Rows from block 9 of a small audio embedding model, named by matrix and row number. Rows with one number within an expert belong to one neuron, the router's apart. Each number is 200 + 30 x the weight over its row's rms, rounded and kept within 0 to 999. All counts start at 0. After the name is the row's rms in percent of the matrix's.
Before each expert's rows are labels from the 100 clips, of 14848, where the router gives the expert most weight on average: "top examples" is what is common among them. Only what is clearly more common there than usual is listed. The data: synthesized solo parts of chorales (CocoChorales).
# router: router (model.blocks.9.mlp.router.weight, 4x96, trained with AdamW), inputs 0-95
# up: expert up (model.blocks.9.mlp.up, 4x48x96), inputs 0-95
# down: expert down (model.blocks.9.mlp.down, 4x96x48, transposed), outputs 0-95

# expert 2
top examples: cello; note D4; note C4; note B3
router.2,095,211,204,207,199,208,183,274,194,199,165,147,170,200,202,226,246,162,152,202,192,250,172,145,201,206,230,185,158,247,225,231,210,209,188,186,184,162,211,258,215,214,194,232,152,209,226,215,183,206,186,206,186,200,131,196,193,238,160,225,143,227,152,231,123,160,160,176,180,193,241,210,168,226,164,183,197,220,201,204,187,148,192,207,210,206,165,193,261,224,175,216,165,166,170,178,192
up.0,097,197,222,217,204,194,183,181,246,211,248,255,218,185,157,175,188,184,154,186,187,171,164,229,163,220,168,216,202,173,229,237,214,203,196,148,238,217,250,197,217,206,205,148,164,244,228,194,177,235,138,197,184,183,177,242,199,223,201,206,202,215,172,251,179,258,267,158,205,161,160,181,201,164,156,242,201,127,225,184,196,169,207,184,189,193,240,188,246,157,198,210,158,209,205,183,239
down.0,095,180,202,156,240,194,206,265,191,209,195,221,221,190,211,186,177,211,266,209,199,198,185,211,155,192,219,243,220,130,176,167,188,187,221,222,284,196,215,143,171,192,208,159,203,195,162,217,172,222,212,206,191,199,269,198,190,194,191,203,177,204,140,188,167,199,194,198,202,162,214,156,198,211,190,200,123,214,272,217,189,195,191,229,220,268,216,187,202,231,225,135,190,197,219,187,142
up.1,108,169,180,203,204,196,249,239,211,232,173,236,181,184,166,214,225,221,231,220,180,175,170,160,218,189,180,189,214,172,197,166,182,255,246,176,202,167,170,155,236,243,236,206,202,187,177,258,197,208,248,179,216,144,216,126,217,245,174,222,197,150,177,193,172,222,227,238,195,159,204,215,225,230,228,211,205,239,181,181,198,221,187,145,257,210,160,166,215,246,128,198,194,182,163,204,232
down.1,107,205,208,197,200,204,209,171,218,252,191,142,176,166,210,171,205,199,205,122,204,176,188,206,226,156,209,220,203,248,290,178,140,224,238,203,161,200,150,224,166,186,179,218,230,264,144,166,211,225,264,232,243,187,183,210,160,210,203,168,192,230,192,181,244,193,206,203,182,209,215,165,169,201,183,152,210,166,242,224,183,199,215,185,227,210,187,186,186,175,193,195,223,185,195,264,252
up.2,107,125,195,193,195,138,218,209,248,145,168,176,146,169,190,172,248,212,226,221,189,198,166,197,216,209,176,229,129,165,201,207,195,166,197,204,185,233,205,252,209,233,221,173,175,207,214,205,230,198,153,244,171,226,194,122,228,209,261,198,256,177,219,229,245,192,258,194,168,229,204,164,170,195,208,233,199,178,232,168,191,183,202,194,199,173,159,198,250,177,204,171,204,213,226,215,211
down.2,103,223,186,202,191,192,231,263,219,113,135,243,219,160,214,230,201,202,187,241,205,230,208,182,178,203,212,180,200,192,153,195,200,193,175,221,147,204,214,223,216,165,184,193,159,182,169,227,208,178,167,216,176,199,196,128,197,204,173,155,261,192,193,175,144,211,206,230,190,220,202,197,220,179,204,136,202,215,266,150,174,228,222,237,179,218,202,204,211,191,162,128,174,197,210,207,143

# expert 3
top examples: horn; note G#4; note F#4; note G4
router.3,094,219,200,197,207,239,236,146,202,186,210,164,185,156,240,179,168,261,216,169,191,217,236,188,241,188,182,237,205,204,138,210,173,217,202,228,181,176,149,311,134,220,228,239,238,145,210,184,208,173,204,222,170,184,229,212,196,240,199,241,193,227,182,203,222,186,180,160,152,236,216,244,236,195,208,212,197,210,196,207,176,160,167,194,215,191,211,247,191,212,251,183,196,234,198,235,199
up.0,103,235,182,190,191,211,182,225,152,173,226,202,184,222,185,212,182,219,166,146,210,160,170,269,189,186,206,180,177,197,234,222,176,223,175,168,140,157,171,220,247,151,214,185,189,117,183,168,208,219,139,196,237,181,169,236,195,140,156,225,204,221,222,209,210,245,223,253,231,228,173,184,190,200,247,215,201,178,208,201,237,204,181,187,237,198,226,235,219,144,240,215,200,157,221,221,169
down.0,099,203,183,224,227,195,228,154,191,164,147,184,210,174,188,235,193,216,193,176,201,231,227,199,238,136,198,193,195,261,175,180,178,241,177,180,249,188,173,188,145,189,192,209,223,218,189,189,177,265,184,223,256,168,164,226,189,196,215,236,207,222,172,183,201,199,184,195,194,119,220,249,141,121,191,219,132,168,260,196,192,235,203,245,234,211,225,194,213,185,210,220,182,232,191,208,196
up.1,101,210,190,208,210,206,216,185,137,173,175,265,168,213,239,214,167,169,187,223,183,176,197,138,175,194,176,224,177,233,179,178,223,187,239,197,187,192,176,244,226,214,200,222,248,219,155,178,183,172,218,153,223,187,190,190,171,224,221,199,249,122,176,209,182,165,272,147,238,214,173,225,195,194,235,181,176,138,209,178,183,211,147,245,193,211,166,212,186,159,234,185,223,196,244,243,228
down.1,098,216,170,159,247,208,164,191,188,117,230,209,200,156,178,218,219,184,151,188,187,148,196,221,238,234,196,164,181,208,216,231,216,188,201,202,216,202,232,180,134,166,200,174,174,189,228,199,197,196,250,192,154,141,115,188,150,206,157,192,134,207,159,144,169,183,191,191,182,169,239,206,183,191,197,205,194,159,224,187,194,248,175,256,181,220,232,196,215,191,236,212,203,196,189,234,192
up.2,109,185,164,197,215,217,223,141,225,245,260,190,231,163,153,208,111,176,152,134,219,239,219,204,264,178,198,181,235,128,187,149,200,158,197,217,191,180,172,210,233,226,139,247,193,203,207,220,197,216,260,162,183,221,210,160,192,199,173,200,191,229,184,241,191,207,241,159,210,201,183,184,208,200,180,206,184,202,189,173,167,176,203,220,191,179,234,218,151,213,207,237,204,177,204,193,216
down.2,098,148,210,224,178,200,201,168,185,206,135,193,198,246,189,207,199,158,165,193,203,263,209,220,217,209,199,170,195,262,233,211,178,159,194,214,160,214,217,244,203,188,193,186,185,163,182,210,213,142,258,195,257,122,155,161,209,201,206,154,275,200,204,171,175,210,200,195,184,129,237,202,198,178,189,195,250,211,206,176,199,193,175,184,201,201,176,203,220,221,200,129,146,206,179,167,181

# expert 0
top examples: viola; note F#4; note E4; note G4
router.0,102,144,172,205,209,228,159,149,199,223,246,220,218,200,207,187,238,165,239,217,177,189,187,260,173,204,166,213,181,150,221,192,192,167,178,212,250,262,223,155,239,191,245,195,204,229,223,280,204,181,172,197,200,172,178,226,230,134,224,238,164,158,220,191,239,216,241,208,198,189,167,207,208,192,238,162,209,175,195,225,206,256,190,202,170,196,234,189,179,183,202,210,238,154,226,221,143
up.0,115,168,223,140,197,218,262,225,180,211,209,251,237,193,222,150,179,213,191,173,226,208,193,208,229,192,226,196,224,173,234,222,217,190,217,192,166,218,231,152,190,241,199,234,211,236,201,255,160,194,240,194,222,225,229,207,130,198,199,220,216,167,223,174,208,230,261,155,169,175,168,195,207,172,259,144,189,238,216,182,228,225,213,259,203,202,171,205,215,219,217,188,169,269,190,258,172
down.0,117,224,212,194,194,213,196,153,216,245,177,150,205,176,215,196,196,204,196,186,186,199,216,202,196,238,192,206,216,198,229,278,263,187,172,164,121,206,158,201,220,223,215,202,190,191,216,185,187,121,208,214,250,222,226,213,215,212,190,190,117,181,183,189,188,197,196,219,206,212,190,150,234,162,213,168,212,191,212,155,193,239,185,154,192,230,187,250,169,216,211,165,257,204,222,254,117
up.1,090,227,195,167,227,189,235,214,212,188,212,212,196,208,219,247,196,206,206,207,215,149,245,197,227,157,205,204,193,223,189,187,213,221,207,166,186,274,188,148,237,138,205,171,199,167,166,234,185,226,146,157,201,207,167,220,195,151,261,201,237,177,195,179,162,176,188,229,210,229,187,187,169,240,228,214,217,170,150,203,216,226,226,305,214,159,185,156,209,193,193,143,236,190,178,221,233
down.1,085,195,190,214,152,194,172,206,208,246,239,233,207,233,190,172,172,227,221,150,193,200,248,220,179,187,220,170,209,253,180,213,229,186,225,140,207,203,224,194,191,234,205,219,140,202,187,187,227,257,191,247,178,197,308,219,180,180,188,200,151,212,245,184,187,183,208,197,178,183,158,164,179,206,249,197,247,185,179,207,166,226,193,188,225,193,194,220,185,130,248,164,222,209,181,146,162
up.2,100,179,173,212,202,187,209,176,169,248,163,125,216,210,187,224,205,170,215,196,218,175,156,226,175,198,191,158,147,197,205,233,184,202,216,217,198,201,193,176,198,183,232,260,206,206,243,200,239,219,259,169,225,192,157,163,237,189,208,185,194,222,138,204,138,159,151,170,213,220,141,167,210,198,210,191,268,239,207,227,161,187,229,208,182,250,177,194,166,162,216,239,212,151,231,181,239
down.2,097,240,196,184,170,219,202,214,203,227,169,234,184,214,233,208,184,184,209,263,199,151,230,177,144,206,175,209,207,192,176,158,281,222,226,206,246,190,198,265,162,220,180,221,237,210,174,200,177,227,227,201,281,203,200,205,204,202,200,207,231,244,191,289,167,183,185,189,219,153,182,250,230,185,176,185,208,212,254,245,198,175,234,263,200,173,200,226,201,183,189,186,182,191,157,178,172

# expert 1
top examples: horn; bassoon; note A4
router.1,108,231,203,252,208,132,216,263,204,225,173,155,233,218,172,217,192,238,208,185,256,205,223,217,166,259,225,184,231,150,198,214,212,187,203,201,185,144,235,136,174,204,148,237,169,204,159,178,216,216,219,155,217,233,199,238,204,220,230,148,231,212,242,200,167,199,193,204,242,227,185,184,204,215,158,160,241,207,199,161,168,193,210,201,234,246,232,200,180,235,155,215,188,195,180,204,253
up.0,104,209,203,254,178,217,222,166,186,234,241,146,242,193,224,154,198,215,184,228,173,231,220,210,239,201,181,183,204,189,208,174,187,153,238,190,219,203,214,252,180,199,180,231,193,188,178,201,232,168,163,245,239,226,143,219,200,185,225,206,192,261,227,182,210,195,224,224,97,182,172,237,192,194,138,199,189,196,189,222,244,168,210,155,201,266,262,195,194,189,168,180,222,176,200,252,195
down.0,099,178,205,212,166,187,151,173,192,217,210,214,209,210,183,186,205,198,257,270,196,175,201,206,228,166,189,189,190,234,142,165,195,156,187,236,182,182,201,180,173,191,206,143,209,219,237,170,234,129,220,151,159,139,207,210,213,197,203,217,213,213,164,159,247,199,209,195,168,107,209,116,238,199,229,237,229,216,171,224,196,169,183,160,217,203,206,240,204,200,231,184,195,220,193,237,221
up.1,110,211,195,179,209,197,199,229,176,211,239,186,179,194,225,158,154,237,191,203,194,167,162,237,153,137,206,195,170,178,197,150,203,226,129,182,230,219,203,145,232,198,188,203,204,223,237,209,169,234,222,189,205,166,207,155,156,184,163,246,205,223,167,202,174,195,222,254,193,203,152,195,228,160,238,201,169,206,186,204,236,209,204,241,276,225,272,163,146,254,184,191,223,189,191,178,217
down.1,112,181,235,213,146,195,233,277,220,245,214,182,239,248,224,199,232,215,189,202,210,180,189,163,155,209,184,192,225,161,168,134,150,206,165,145,199,210,223,175,185,181,214,205,186,199,208,192,237,278,182,200,202,251,241,202,188,191,216,219,199,205,220,152,217,213,225,198,152,198,203,201,225,166,173,164,239,217,185,172,186,194,146,229,203,171,168,220,257,231,266,226,188,181,204,157,167
up.2,082,221,192,139,189,186,163,168,240,190,178,187,233,142,166,243,192,216,239,151,164,188,245,245,207,185,164,215,221,224,236,195,194,234,215,216,158,172,143,250,166,194,181,164,196,230,229,177,168,253,179,176,221,162,198,188,224,199,237,225,176,168,216,212,169,170,149,233,215,182,192,175,215,201,211,172,140,201,218,218,236,197,213,226,291,216,164,196,212,213,222,239,184,180,155,213,186
down.2,087,277,200,182,224,214,195,171,215,190,202,206,172,201,192,244,202,179,192,91,177,188,226,200,228,161,186,193,209,246,183,171,147,224,192,195,172,188,190,261,187,190,195,155,242,239,187,199,199,184,208,176,151,171,171,170,123,201,235,183,189,201,197,204,221,225,212,208,230,138,176,206,167,236,193,217,196,217,204,222,206,165,152,210,182,212,154,217,206,273,210,237,162,151,173,182,191