From a checkpoint of a small audio embedding model.
Model: log mel input, arch convnext_v2, norm rmsnorm, moe top_k, num experts 4, depths [5, 5, 5], widths [48, 96, 192].
Rows from block 11 of a small audio embedding model, named by matrix and row number. Rows with one number within an expert belong to one neuron, the router's apart. Each number is 500 + 25 x the weight over its row's rms, rounded and kept within 0 to 999. All counts start at 0. Numbers have three digits each.
Before each expert's rows are labels from the 100 clips, of 14848, where the router gives the expert most weight on average: "strongest on" is what is common among them. Only what is clearly more common there than usual is listed. The data: synthesized solo parts of chorales (CocoChorales). In brackets: how many of the 100.
# router: router (model.blocks.11.mlp.router.weight, 4x192, trained with AdamW), inputs 0-95
# up: expert up (model.blocks.11.mlp.up, 4x96x192), inputs 0-95
# down: expert down (model.blocks.11.mlp.down, 4x192x96, transposed), outputs 0-95

# expert 0
strongest on: oboe (40)
router.0:532458493536493498469488468497518445514499433504463511501558484470456487500503507474473466532509502505562493510508478512513486515538481547435486528527528498472495516452493489501472510468496456530527537499502523562494509503523521462503528459477520501483506464528519501521465527518512500473
up.0:515512533469502514502527506507505485486505504556474513508490497525506477467497495482510552476492511535554536506503496491503517431522496504475561475531507527513513489512529536460519556529509490548478502525501494515477517503504468478504483530497532512480469547505508483453504466516502505522
down.0:526484500501538483525482485461522493514485507492497483488506511479481527446525510501482553482454534493509520500488477480509471510504493533492464488513522482519446502473474508506477485483498491499512510473536568515508458450433502437492478490483498499473496479494504525512483511539500501484
up.1:529511502487487509512480480501514510488507509484521491534485540432474492470532483520535485528519428467462447517542466536527544509535544508502535506440510484458534481512484493472493480491506536504518522532455503534484525503475512459520482516444485514532469488556463482494489483521531521496
down.1:475488503499527507548492480471488505521493501521501510510518500478508450561527505499519482497489517512472494507509479425440474533499542485485561486521552502511511521466489497491529482520533523510536534507459470496546545509491469507465518470513487487504445509477488501501520456487466519505
up.2:509498469504480525534522488483427527534513483495506489495516493497507464493495491513516553497507480486503499471522488489524485521508491474486545532463506473543514506517502504485498463530496489440509529528478529463505467498549475494489475479488459469504478435486487514497490499555492506483
down.2:491499515513457453497501510530521431517534498477502536508497482491511510534510505490478457476529478463505509496534523514505465556506489478490501476520486505489495498500469524487449484492501525504473476511498487483499515478554502552480490498496514459485461489509563493490539576478512504502

# expert 3
strongest on: clarinet (84); note F5 (34); note F#5 (32)
router.3:460511485500543526513494510475517482517505525522522459477495490482520531498500503515518500526473514470472466512491515532490509488500518456555520529498467476483524504525500521474513504477511535500469491525487517468537510481520455522499499539469522478470497495487504471499507455531471515508
up.0:526514436518447517500519554468480466541495502485508501490521483547496490505501510525464493479475526484487459516514514498488470522470498535470512481499477525514526522519492487533495507502509466493517477505469475472491507482527520509518504477512514485472551475475503469540521500463466457494
down.0:484501500490500498539498511531511485504558507525531531475490499505492510515476487455473525520533514456508523492521509418495468551507525492464556497494512508487501487521550529545470446521530547520506527503527466517482539515499474510504526431444496470483480501488525526528494490530508496503
up.1:506450481521457518484545448463535522485484514514488534557493533494526564503481555472484528525533473504506473499522507507493548482484520466507520495525492537458479482475478474509532480489532510527509506494521508429517485508483475535488508474514496518535501538547530486516514485471460473472
down.1:473492502512451492495521502489511495510520509499478499500495537543471481477516495498461495451446497519435530513488444507502520532515522522488538493502502490439514526484467453539500503476499521471516486511475473483489503524483478490515486518465485496480546480516505500548477559516511429473
up.2:508487477494522497459465539509482494515508529503458540490534538481530472488480526509487482464475472494489482486536487551569489500498484510547562470490494515509477488463534558490537497506490518493498472484508538505506496501491493489487486480497498489507492484478515497548508499472527473495
down.2:513489502505489477557511482444499468498535508505516468503519500457500493495479522462506468489459571481551509503484456481492498465497479513550494534502488509492524492519460484476527485515537500485520495535478493485462485525468467478537523502519506493483476512489477550479478512522512565486

# expert 2
strongest on: tuba (100); note G3 (50); note F3 (35); note G#3 (34)
router.2:476477521508472493548499504492487528470502500467506525519503502521485502485492483526472468500493512510482529517521483466503480516453461483494488499566512521507486518465494466510497491518484467472513458500536455472505476477487525507494512502472441502543510539525514500498508474441495440495
up.0:492507509494451512488505509460470496535485480442500491534460528505546501488546555489505511529515524528487502491531539501510503453520529469524492482468545519507507499483525485535471489519526469534514508458496481489447476468475518492516516513499469507493491486481458446549482535529488527486
down.0:503501496502506490524458497503503458479555498513519507483467432467483513485510483484499468493534462541551469494495493542550490490491474471465505483473487519515536500477481532538478496559541500479532459520520499531503468519487478475511508534492511502480479484508499554502492536503535529477
up.1:510516479494485546459451504496438549479486486534516494492499475502502557506485450501474508469486518482534473490518503511503456485468478519482493482483500549491508530492494515529489477490505516520518542505500496468490448474497505479505483469511533478491496515484509482496514520538509519496
down.1:456508496511478468510489526479499489535515499532492514498509495495505547513497516505505479540462454476495493510482520475505547494486489541497506497486489521478571518474500484502518437475521476494540478471519476493490562528505508516485499483478519502516475496451496528502474502518474434489
up.2:513541482477468550477509516492458521528485525492513546500488523464507490465513521491521511455510511521467495510505509503520540506526529468547519493477488510555468489500500546480506504471503491515488497474512470541520487511534506487508487544534500501508490512503521523470464434454557477494
down.2:520491510515492556501523503476474539517490497479520519498511454500508496553503509464483512500502528496465492490517549547464517534506480539448549477504509486514546495513536524499537534582477521524499513500570469484494482506427514510517509497478508515528535504509499513509528521502527468512

# expert 1
strongest on: note A#4 (61); violin (61)
router.1:528548519468490534479513509528454516510467506499473512500439525474519466542532508476511543468517487515492556460476520472481493513509501482471511501472490475534480504519506521470503483504515504468460475514511493499459455494504513512478473507559468482518504546484465512515542508524552509531
up.0:500519498529487491511516475517473473505518515489501523528487543526481524481522499483477480508489513479503516528477489529516512531486510498466555477535490518493493474516512516495467494487453496473459453481492535527558513497524510457532470478498468502498500512521481529493477483517480492543
down.0:486490486498507544506484509477495540491507490521456467496518500554499496474462495533467506491477500474544529517499460532490504468498462515475535497501483506477484498554515484475456498550517492486492499508483497513472564431475499531463503490490500492539469532510469545535477502501507512513
up.1:521503519458464553492534474407500498502532507515491501521549497505514484484462478464463493510520493505482538527504527484519531456544475536487520486512536491485487497488484501500527464501475523463502477495508498528510472473477464493502495506491486480534492503466497501479486481490507479529
down.1:458505508491524465474464510474540480507482500540470499507462519528501511493547509528504520468469498481491505499496510490500551508503459487498524502514475508492515504495473518550508540493498510494515496424529491478510566495459524536500490541475498475534483516471557479482489430461513489522
up.2:522508507489532504480439483469492522466518501499516502538484462485502518494511502503532551490464509541558489519456490474546504531500503513537510501499523473466514493492490502480529523522504519461495522512569536524426516522515517538481506506503505457483506498526501510513477472527478537537
down.2:527522493494516499507513514491493545514523501506511461510513501547495478522535498500508526482489447519502478498535495491507528551502516497542454517494501496534467479530525531553546504477459479495457503478579527504457517472517469523498504501450494488498510495503505509481496482505490511515