Weights of a small audio embedding model.
Training: muon at rate 0.011, 5700 steps.
Rows from block 11 of a small audio embedding model, named by matrix and row number. Rows with one number within an expert belong to one neuron, the router's apart. Each number is 50 + 10 x the weight over its row's rms, rounded and kept within 0 to 99. All counts start at 0.
Before each expert's rows are labels from the 100 clips, of 14848, where the router gives the expert most weight on average: "responds to" is what is common among them. Only what is clearly more common there than usual is listed. The data: synthesized solo parts of chorales (CocoChorales).
# router: router (model.blocks.11.mlp.router.weight, 4x192, trained with AdamW), inputs 96-191
# up: expert up (model.blocks.11.mlp.up, 4x96x192), inputs 96-191
# down: expert down (model.blocks.11.mlp.down, 4x192x96, transposed), outputs 96-191

# expert 0
responds to: oboe
router.0:41 65 32 32 48 31 27 57 55 62 45 46 38 54 39 43 59 54 30 65 49 59 45 51 45 56 50 69 42 57 46 42 42 57 39 42 53 57 45 52 47 49 62 47 49 33 51 48 49 42 72 49 51 48 43 49 46 49 40 40 35 47 30 57 48 55 59 50 58 59 49 64 40 43 58 44 37 48 46 41 49 32 56 49 60 52 38 43 56 50 54 55 44 60 48 47
up.0:53 52 66 61 64 48 69 71 50 67 47 61 43 42 53 64 65 49 55 45 53 51 53 36 42 69 60 50 52 55 23 57 49 59 72 35 41 56 46 46 42 63 33 42 54 74 39 53 51 61 57 52 32 50 48 29 52 62 61 37 61 51 63 48 48 45 58 45 50 53 63 51 63 34 58 64 49 47 69 38 51 38 60 47 62 55 42 57 57 54 49 46 50 53 50 48
down.0:46 55 45 41 49 52 51 42 39 58 50 56 46 45 54 48 44 43 47 36 54 45 50 33 47 47 38 41 29 48 36 45 41 45 56 59 28 63 54 68 39 45 42 59 65 53 49 58 44 45 44 85 48 46 33 52 51 58 51 22 46 50 58 62 52 27 43 70 70 75 52 50 48 49 28 50 45 39 60 40 50 36 48 50 49 54 54 46 49 54 60 69 47 49 58 58
up.1:45 47 60 49 58 38 67 60 55 42 54 40 44 57 54 40 58 72 48 54 61 52 43 42 47 46 57 32 50 53 59 57 36 42 35 41 52 52 57 36 48 55 41 50 46 38 34 58 56 49 55 47 56 51 48 51 49 60 51 61 75 70 52 40 46 55 39 59 60 66 43 45 39 64 52 54 37 42 52 36 45 37 56 56 44 59 46 49 58 47 44 35 43 51 50 39
down.1:58 59 36 64 47 45 54 64 33 46 55 41 66 48 44 51 42 54 48 51 58 50 53 52 56 51 46 49 67 47 63 47 48 45 63 56 44 43 58 61 58 42 41 45 66 46 62 48 65 49 53 49 46 55 54 55 59 39 47 44 49 46 45 51 47 31 50 43 49 44 47 47 48 29 34 63 53 54 45 39 71 65 39 58 31 60 75 42 34 44 58 28 45 43 38 31
up.2:60 36 56 65 53 53 55 56 44 48 57 36 59 72 46 64 42 63 46 53 42 51 43 51 39 43 58 42 34 30 64 44 46 54 61 54 59 60 76 52 41 36 48 44 60 46 34 61 53 57 46 56 37 54 43 59 52 35 23 49 44 48 53 59 63 43 43 53 51 45 57 55 50 38 58 37 38 43 73 78 48 50 51 35 40 56 51 50 56 63 43 42 59 40 57 30
down.2:53 61 66 35 45 55 50 58 50 53 51 49 50 72 63 49 48 44 49 60 55 68 47 45 47 49 61 41 20 54 51 40 35 48 48 48 51 56 61 34 52 45 41 47 54 56 54 42 44 50 61 58 60 50 40 56 48 44 36 34 48 48 69 76 45 47 52 62 52 55 50 60 53 64 54 46 56 49 54 30 53 64 39 29 57 43 43 31 52 67 78 48 52 35 45 47

# expert 2
responds to: tuba; note G3; note F3; note G#3
router.2:59 46 69 39 46 66 36 55 43 29 54 47 47 45 57 51 51 49 61 37 65 30 39 53 41 47 62 44 55 52 51 65 52 55 40 82 50 43 47 57 50 61 55 57 51 72 49 57 60 44 38 42 40 69 63 64 40 21 50 50 46 36 60 45 52 62 59 64 49 66 48 67 46 52 44 44 46 61 45 63 44 69 46 46 58 37 48 41 61 45 60 48 46 42 53 53
up.0:46 44 58 41 43 57 50 45 77 55 44 52 38 55 61 55 36 48 57 52 39 41 56 52 38 65 46 70 60 46 63 40 59 52 50 52 37 39 58 52 48 49 74 53 58 44 39 57 44 51 51 45 48 64 54 54 49 49 61 66 34 42 59 44 41 46 38 51 60 44 47 43 42 75 66 49 38 37 24 52 45 55 41 51 48 63 51 55 41 56 45 37 44 71 42 54
down.0:54 39 49 46 50 50 52 49 31 68 52 46 51 47 66 55 61 83 49 51 75 50 47 47 40 47 38 63 34 46 58 62 67 50 39 40 49 60 53 50 48 51 58 56 52 47 43 46 55 51 42 56 48 54 53 52 45 59 43 57 59 50 46 45 54 40 48 51 48 64 56 56 56 53 36 48 39 47 66 42 35 58 42 23 53 52 83 66 49 62 50 51 51 49 60 65
up.1:72 53 51 69 48 32 64 56 60 54 38 37 38 32 50 44 69 44 53 24 56 42 57 46 44 51 42 54 68 47 43 66 40 67 56 52 71 40 37 48 45 47 62 45 51 67 42 34 51 51 66 41 38 73 38 53 64 64 71 62 55 41 65 48 52 51 43 43 49 48 49 54 55 55 55 47 53 49 52 66 54 56 51 61 50 33 58 37 71 47 52 51 50 40 68 38
down.1:46 46 48 45 56 51 48 31 59 58 52 60 40 50 42 43 49 52 49 56 56 42 48 45 28 56 55 46 71 43 38 54 48 51 54 38 41 48 59 57 58 43 51 60 38 32 57 64 47 49 22 41 48 52 63 44 52 40 57 65 34 53 59 68 81 58 46 48 55 54 55 66 51 44 43 56 59 49 58 37 40 20 60 41 49 59 63 39 40 46 37 56 53 45 75 42
up.2:53 65 43 44 67 50 50 50 50 49 55 39 45 37 52 36 53 46 41 41 61 49 61 56 71 47 53 31 53 56 50 50 60 45 41 62 43 64 45 45 44 45 52 58 65 65 67 40 58 50 37 68 33 38 45 64 54 45 38 52 49 36 45 53 52 45 40 43 34 81 48 56 58 46 42 57 57 53 79 49 46 37 48 28 51 45 50 47 61 47 56 47 57 64 42 57
down.2:45 65 59 62 53 48 57 65 73 45 51 48 52 60 48 51 51 41 52 58 43 65 50 49 64 53 70 59 32 40 57 49 44 42 46 38 39 63 42 64 58 51 38 46 39 63 58 58 56 48 54 58 44 50 42 50 52 39 45 38 52 51 35 43 63 60 48 43 51 53 66 57 52 40 41 58 47 54 31 38 63 44 48 50 59 34 44 42 59 63 38 54 54 60 72 46

# expert 3
responds to: clarinet; note F5; note F#5
router.3:46 55 39 52 59 52 51 38 60 34 53 49 52 54 60 56 40 52 39 55 47 48 70 55 68 65 51 37 44 56 58 61 44 51 64 40 44 74 46 38 57 44 52 36 61 26 47 57 55 63 31 42 58 48 39 33 52 71 58 63 60 53 56 51 53 53 32 37 35 34 29 39 39 50 36 56 62 36 63 72 45 66 47 56 29 56 58 62 44 44 45 33 34 48 52 40
up.0:64 48 35 57 47 48 56 54 54 55 60 65 59 40 42 40 55 41 58 36 52 50 54 69 45 55 62 32 24 31 46 34 43 58 66 50 54 45 36 51 74 34 52 48 49 66 60 40 51 35 28 48 57 44 39 37 58 49 58 53 52 43 47 52 52 47 39 63 38 41 42 52 39 54 63 33 56 56 37 48 64 59 45 66 41 62 54 53 23 55 64 50 54 53 45 36
down.0:46 42 41 58 52 47 60 59 50 45 49 46 50 37 50 46 56 34 43 35 35 37 44 47 46 58 44 56 39 33 47 60 51 47 63 46 48 42 63 42 45 49 44 45 49 51 61 57 50 49 33 73 41 53 34 48 41 62 66 46 54 52 36 32 33 57 52 61 55 56 43 54 44 39 43 58 52 45 57 55 40 53 68 38 42 45 33 56 46 31 44 43 55 48 28 55
up.1:60 61 51 67 57 33 56 55 73 56 35 45 45 54 53 56 67 49 33 43 41 46 52 34 53 42 52 55 56 59 42 30 53 41 42 51 56 58 37 40 48 52 48 44 46 47 55 31 47 53 42 59 67 53 44 41 42 55 51 56 45 35 39 51 41 48 51 49 57 63 48 61 56 47 32 58 43 42 56 48 59 27 57 38 46 44 49 40 59 46 67 50 56 42 41 55
down.1:50 60 44 54 61 49 47 59 47 55 45 54 39 40 55 50 50 60 44 53 67 64 45 41 52 58 28 53 78 61 49 44 47 44 43 51 41 62 59 68 43 54 56 44 28 44 60 54 52 51 43 53 48 43 68 41 59 56 38 38 40 52 51 42 43 48 54 45 37 67 55 37 52 52 42 35 55 57 58 34 57 38 59 57 62 44 27 53 76 50 52 65 58 52 55 45
up.2:50 46 50 42 41 48 49 69 41 37 42 44 50 32 52 48 52 47 54 35 40 47 56 54 45 50 80 44 63 38 35 59 49 49 47 61 72 53 39 52 50 48 37 53 47 39 50 37 53 66 51 57 45 40 51 46 82 24 70 61 49 45 59 54 56 50 66 49 48 63 48 45 54 45 45 51 58 45 65 38 43 28 58 54 62 26 36 51 56 51 63 40 47 40 37 50
down.2:47 43 38 41 45 54 57 59 43 63 55 42 67 55 41 55 62 64 54 66 36 50 55 50 37 32 42 51 33 46 39 44 52 50 48 61 55 47 37 51 53 58 54 52 52 40 37 48 37 49 49 28 54 50 53 49 53 80 61 45 46 54 55 74 52 58 44 45 41 67 45 72 51 60 28 54 53 64 53 58 46 47 47 52 30 50 66 39 49 51 65 39 51 52 57 62

# expert 1
responds to: note A#4; violin
router.1:42 26 75 62 42 63 59 43 45 75 36 33 60 48 43 55 42 40 59 48 60 60 44 36 43 38 61 56 47 43 54 38 60 50 56 53 42 45 59 56 46 51 51 58 44 57 43 49 35 43 53 72 47 71 44 49 48 49 42 57 59 51 57 40 41 37 55 47 61 51 50 42 69 52 67 57 58 49 54 36 60 45 50 51 53 54 50 71 56 47 63 48 65 43 43 54
up.0:38 47 61 50 64 59 49 54 41 35 34 44 42 61 51 49 59 54 27 37 56 31 61 57 50 53 69 48 55 61 52 55 51 45 38 49 66 45 61 56 48 48 26 72 47 54 37 47 53 39 43 49 51 46 56 56 39 42 38 64 61 22 59 32 58 40 62 34 53 61 49 49 34 30 30 46 68 44 66 49 36 39 55 32 57 42 50 55 48 42 55 71 46 59 42 44
down.0:57 61 34 40 54 60 45 57 64 40 57 50 51 59 49 47 57 60 49 51 34 33 41 41 51 31 63 48 44 45 46 63 60 49 51 61 47 45 56 44 63 40 48 51 40 31 45 48 42 46 43 78 47 50 63 51 44 47 39 30 48 44 58 48 50 77 52 53 55 66 50 43 49 50 54 45 52 60 48 56 50 47 48 29 65 33 75 55 60 59 24 45 48 38 47 62
up.1:52 62 45 56 48 56 57 46 51 49 45 49 35 47 51 46 53 61 69 40 60 45 70 35 48 48 59 63 70 59 51 40 63 54 67 34 69 33 35 69 65 38 41 51 60 51 47 51 62 56 47 55 59 53 50 55 42 46 48 55 52 49 69 55 36 39 44 52 53 59 64 75 48 57 30 66 56 52 45 56 46 46 44 64 66 64 46 35 54 58 53 68 55 32 67 49
down.1:53 50 43 50 48 50 51 42 48 38 47 62 46 56 45 47 54 44 46 71 57 52 55 49 60 51 61 21 61 47 37 42 72 49 37 40 45 56 34 38 60 54 60 53 56 59 43 52 68 44 57 48 47 56 49 50 52 34 50 37 63 45 41 46 49 41 49 21 50 57 48 45 54 71 52 49 62 48 46 48 41 65 56 42 55 31 53 42 60 55 57 59 48 54 70 30
up.2:55 51 49 43 55 25 40 16 46 49 52 50 51 36 52 52 66 35 29 61 48 59 66 40 50 57 45 50 46 56 49 70 63 39 56 47 60 50 58 41 55 49 38 47 38 52 47 47 40 45 37 48 46 44 35 55 48 49 60 65 61 77 51 53 48 49 61 57 36 58 52 60 54 57 52 46 49 50 37 59 55 53 56 45 58 47 56 44 46 38 38 45 61 55 27 52
down.2:46 46 51 70 62 49 55 30 60 64 48 42 79 39 45 51 27 49 51 51 65 65 53 43 52 56 65 48 62 60 60 46 57 48 52 48 64 46 44 39 46 49 68 50 45 56 60 49 46 49 52 69 57 49 53 52 51 36 60 53 60 48 52 42 37 53 54 46 51 60 55 45 52 44 77 40 46 46 30 27 56 77 58 80 47 58 55 48 50 49 62 40 50 46 54 59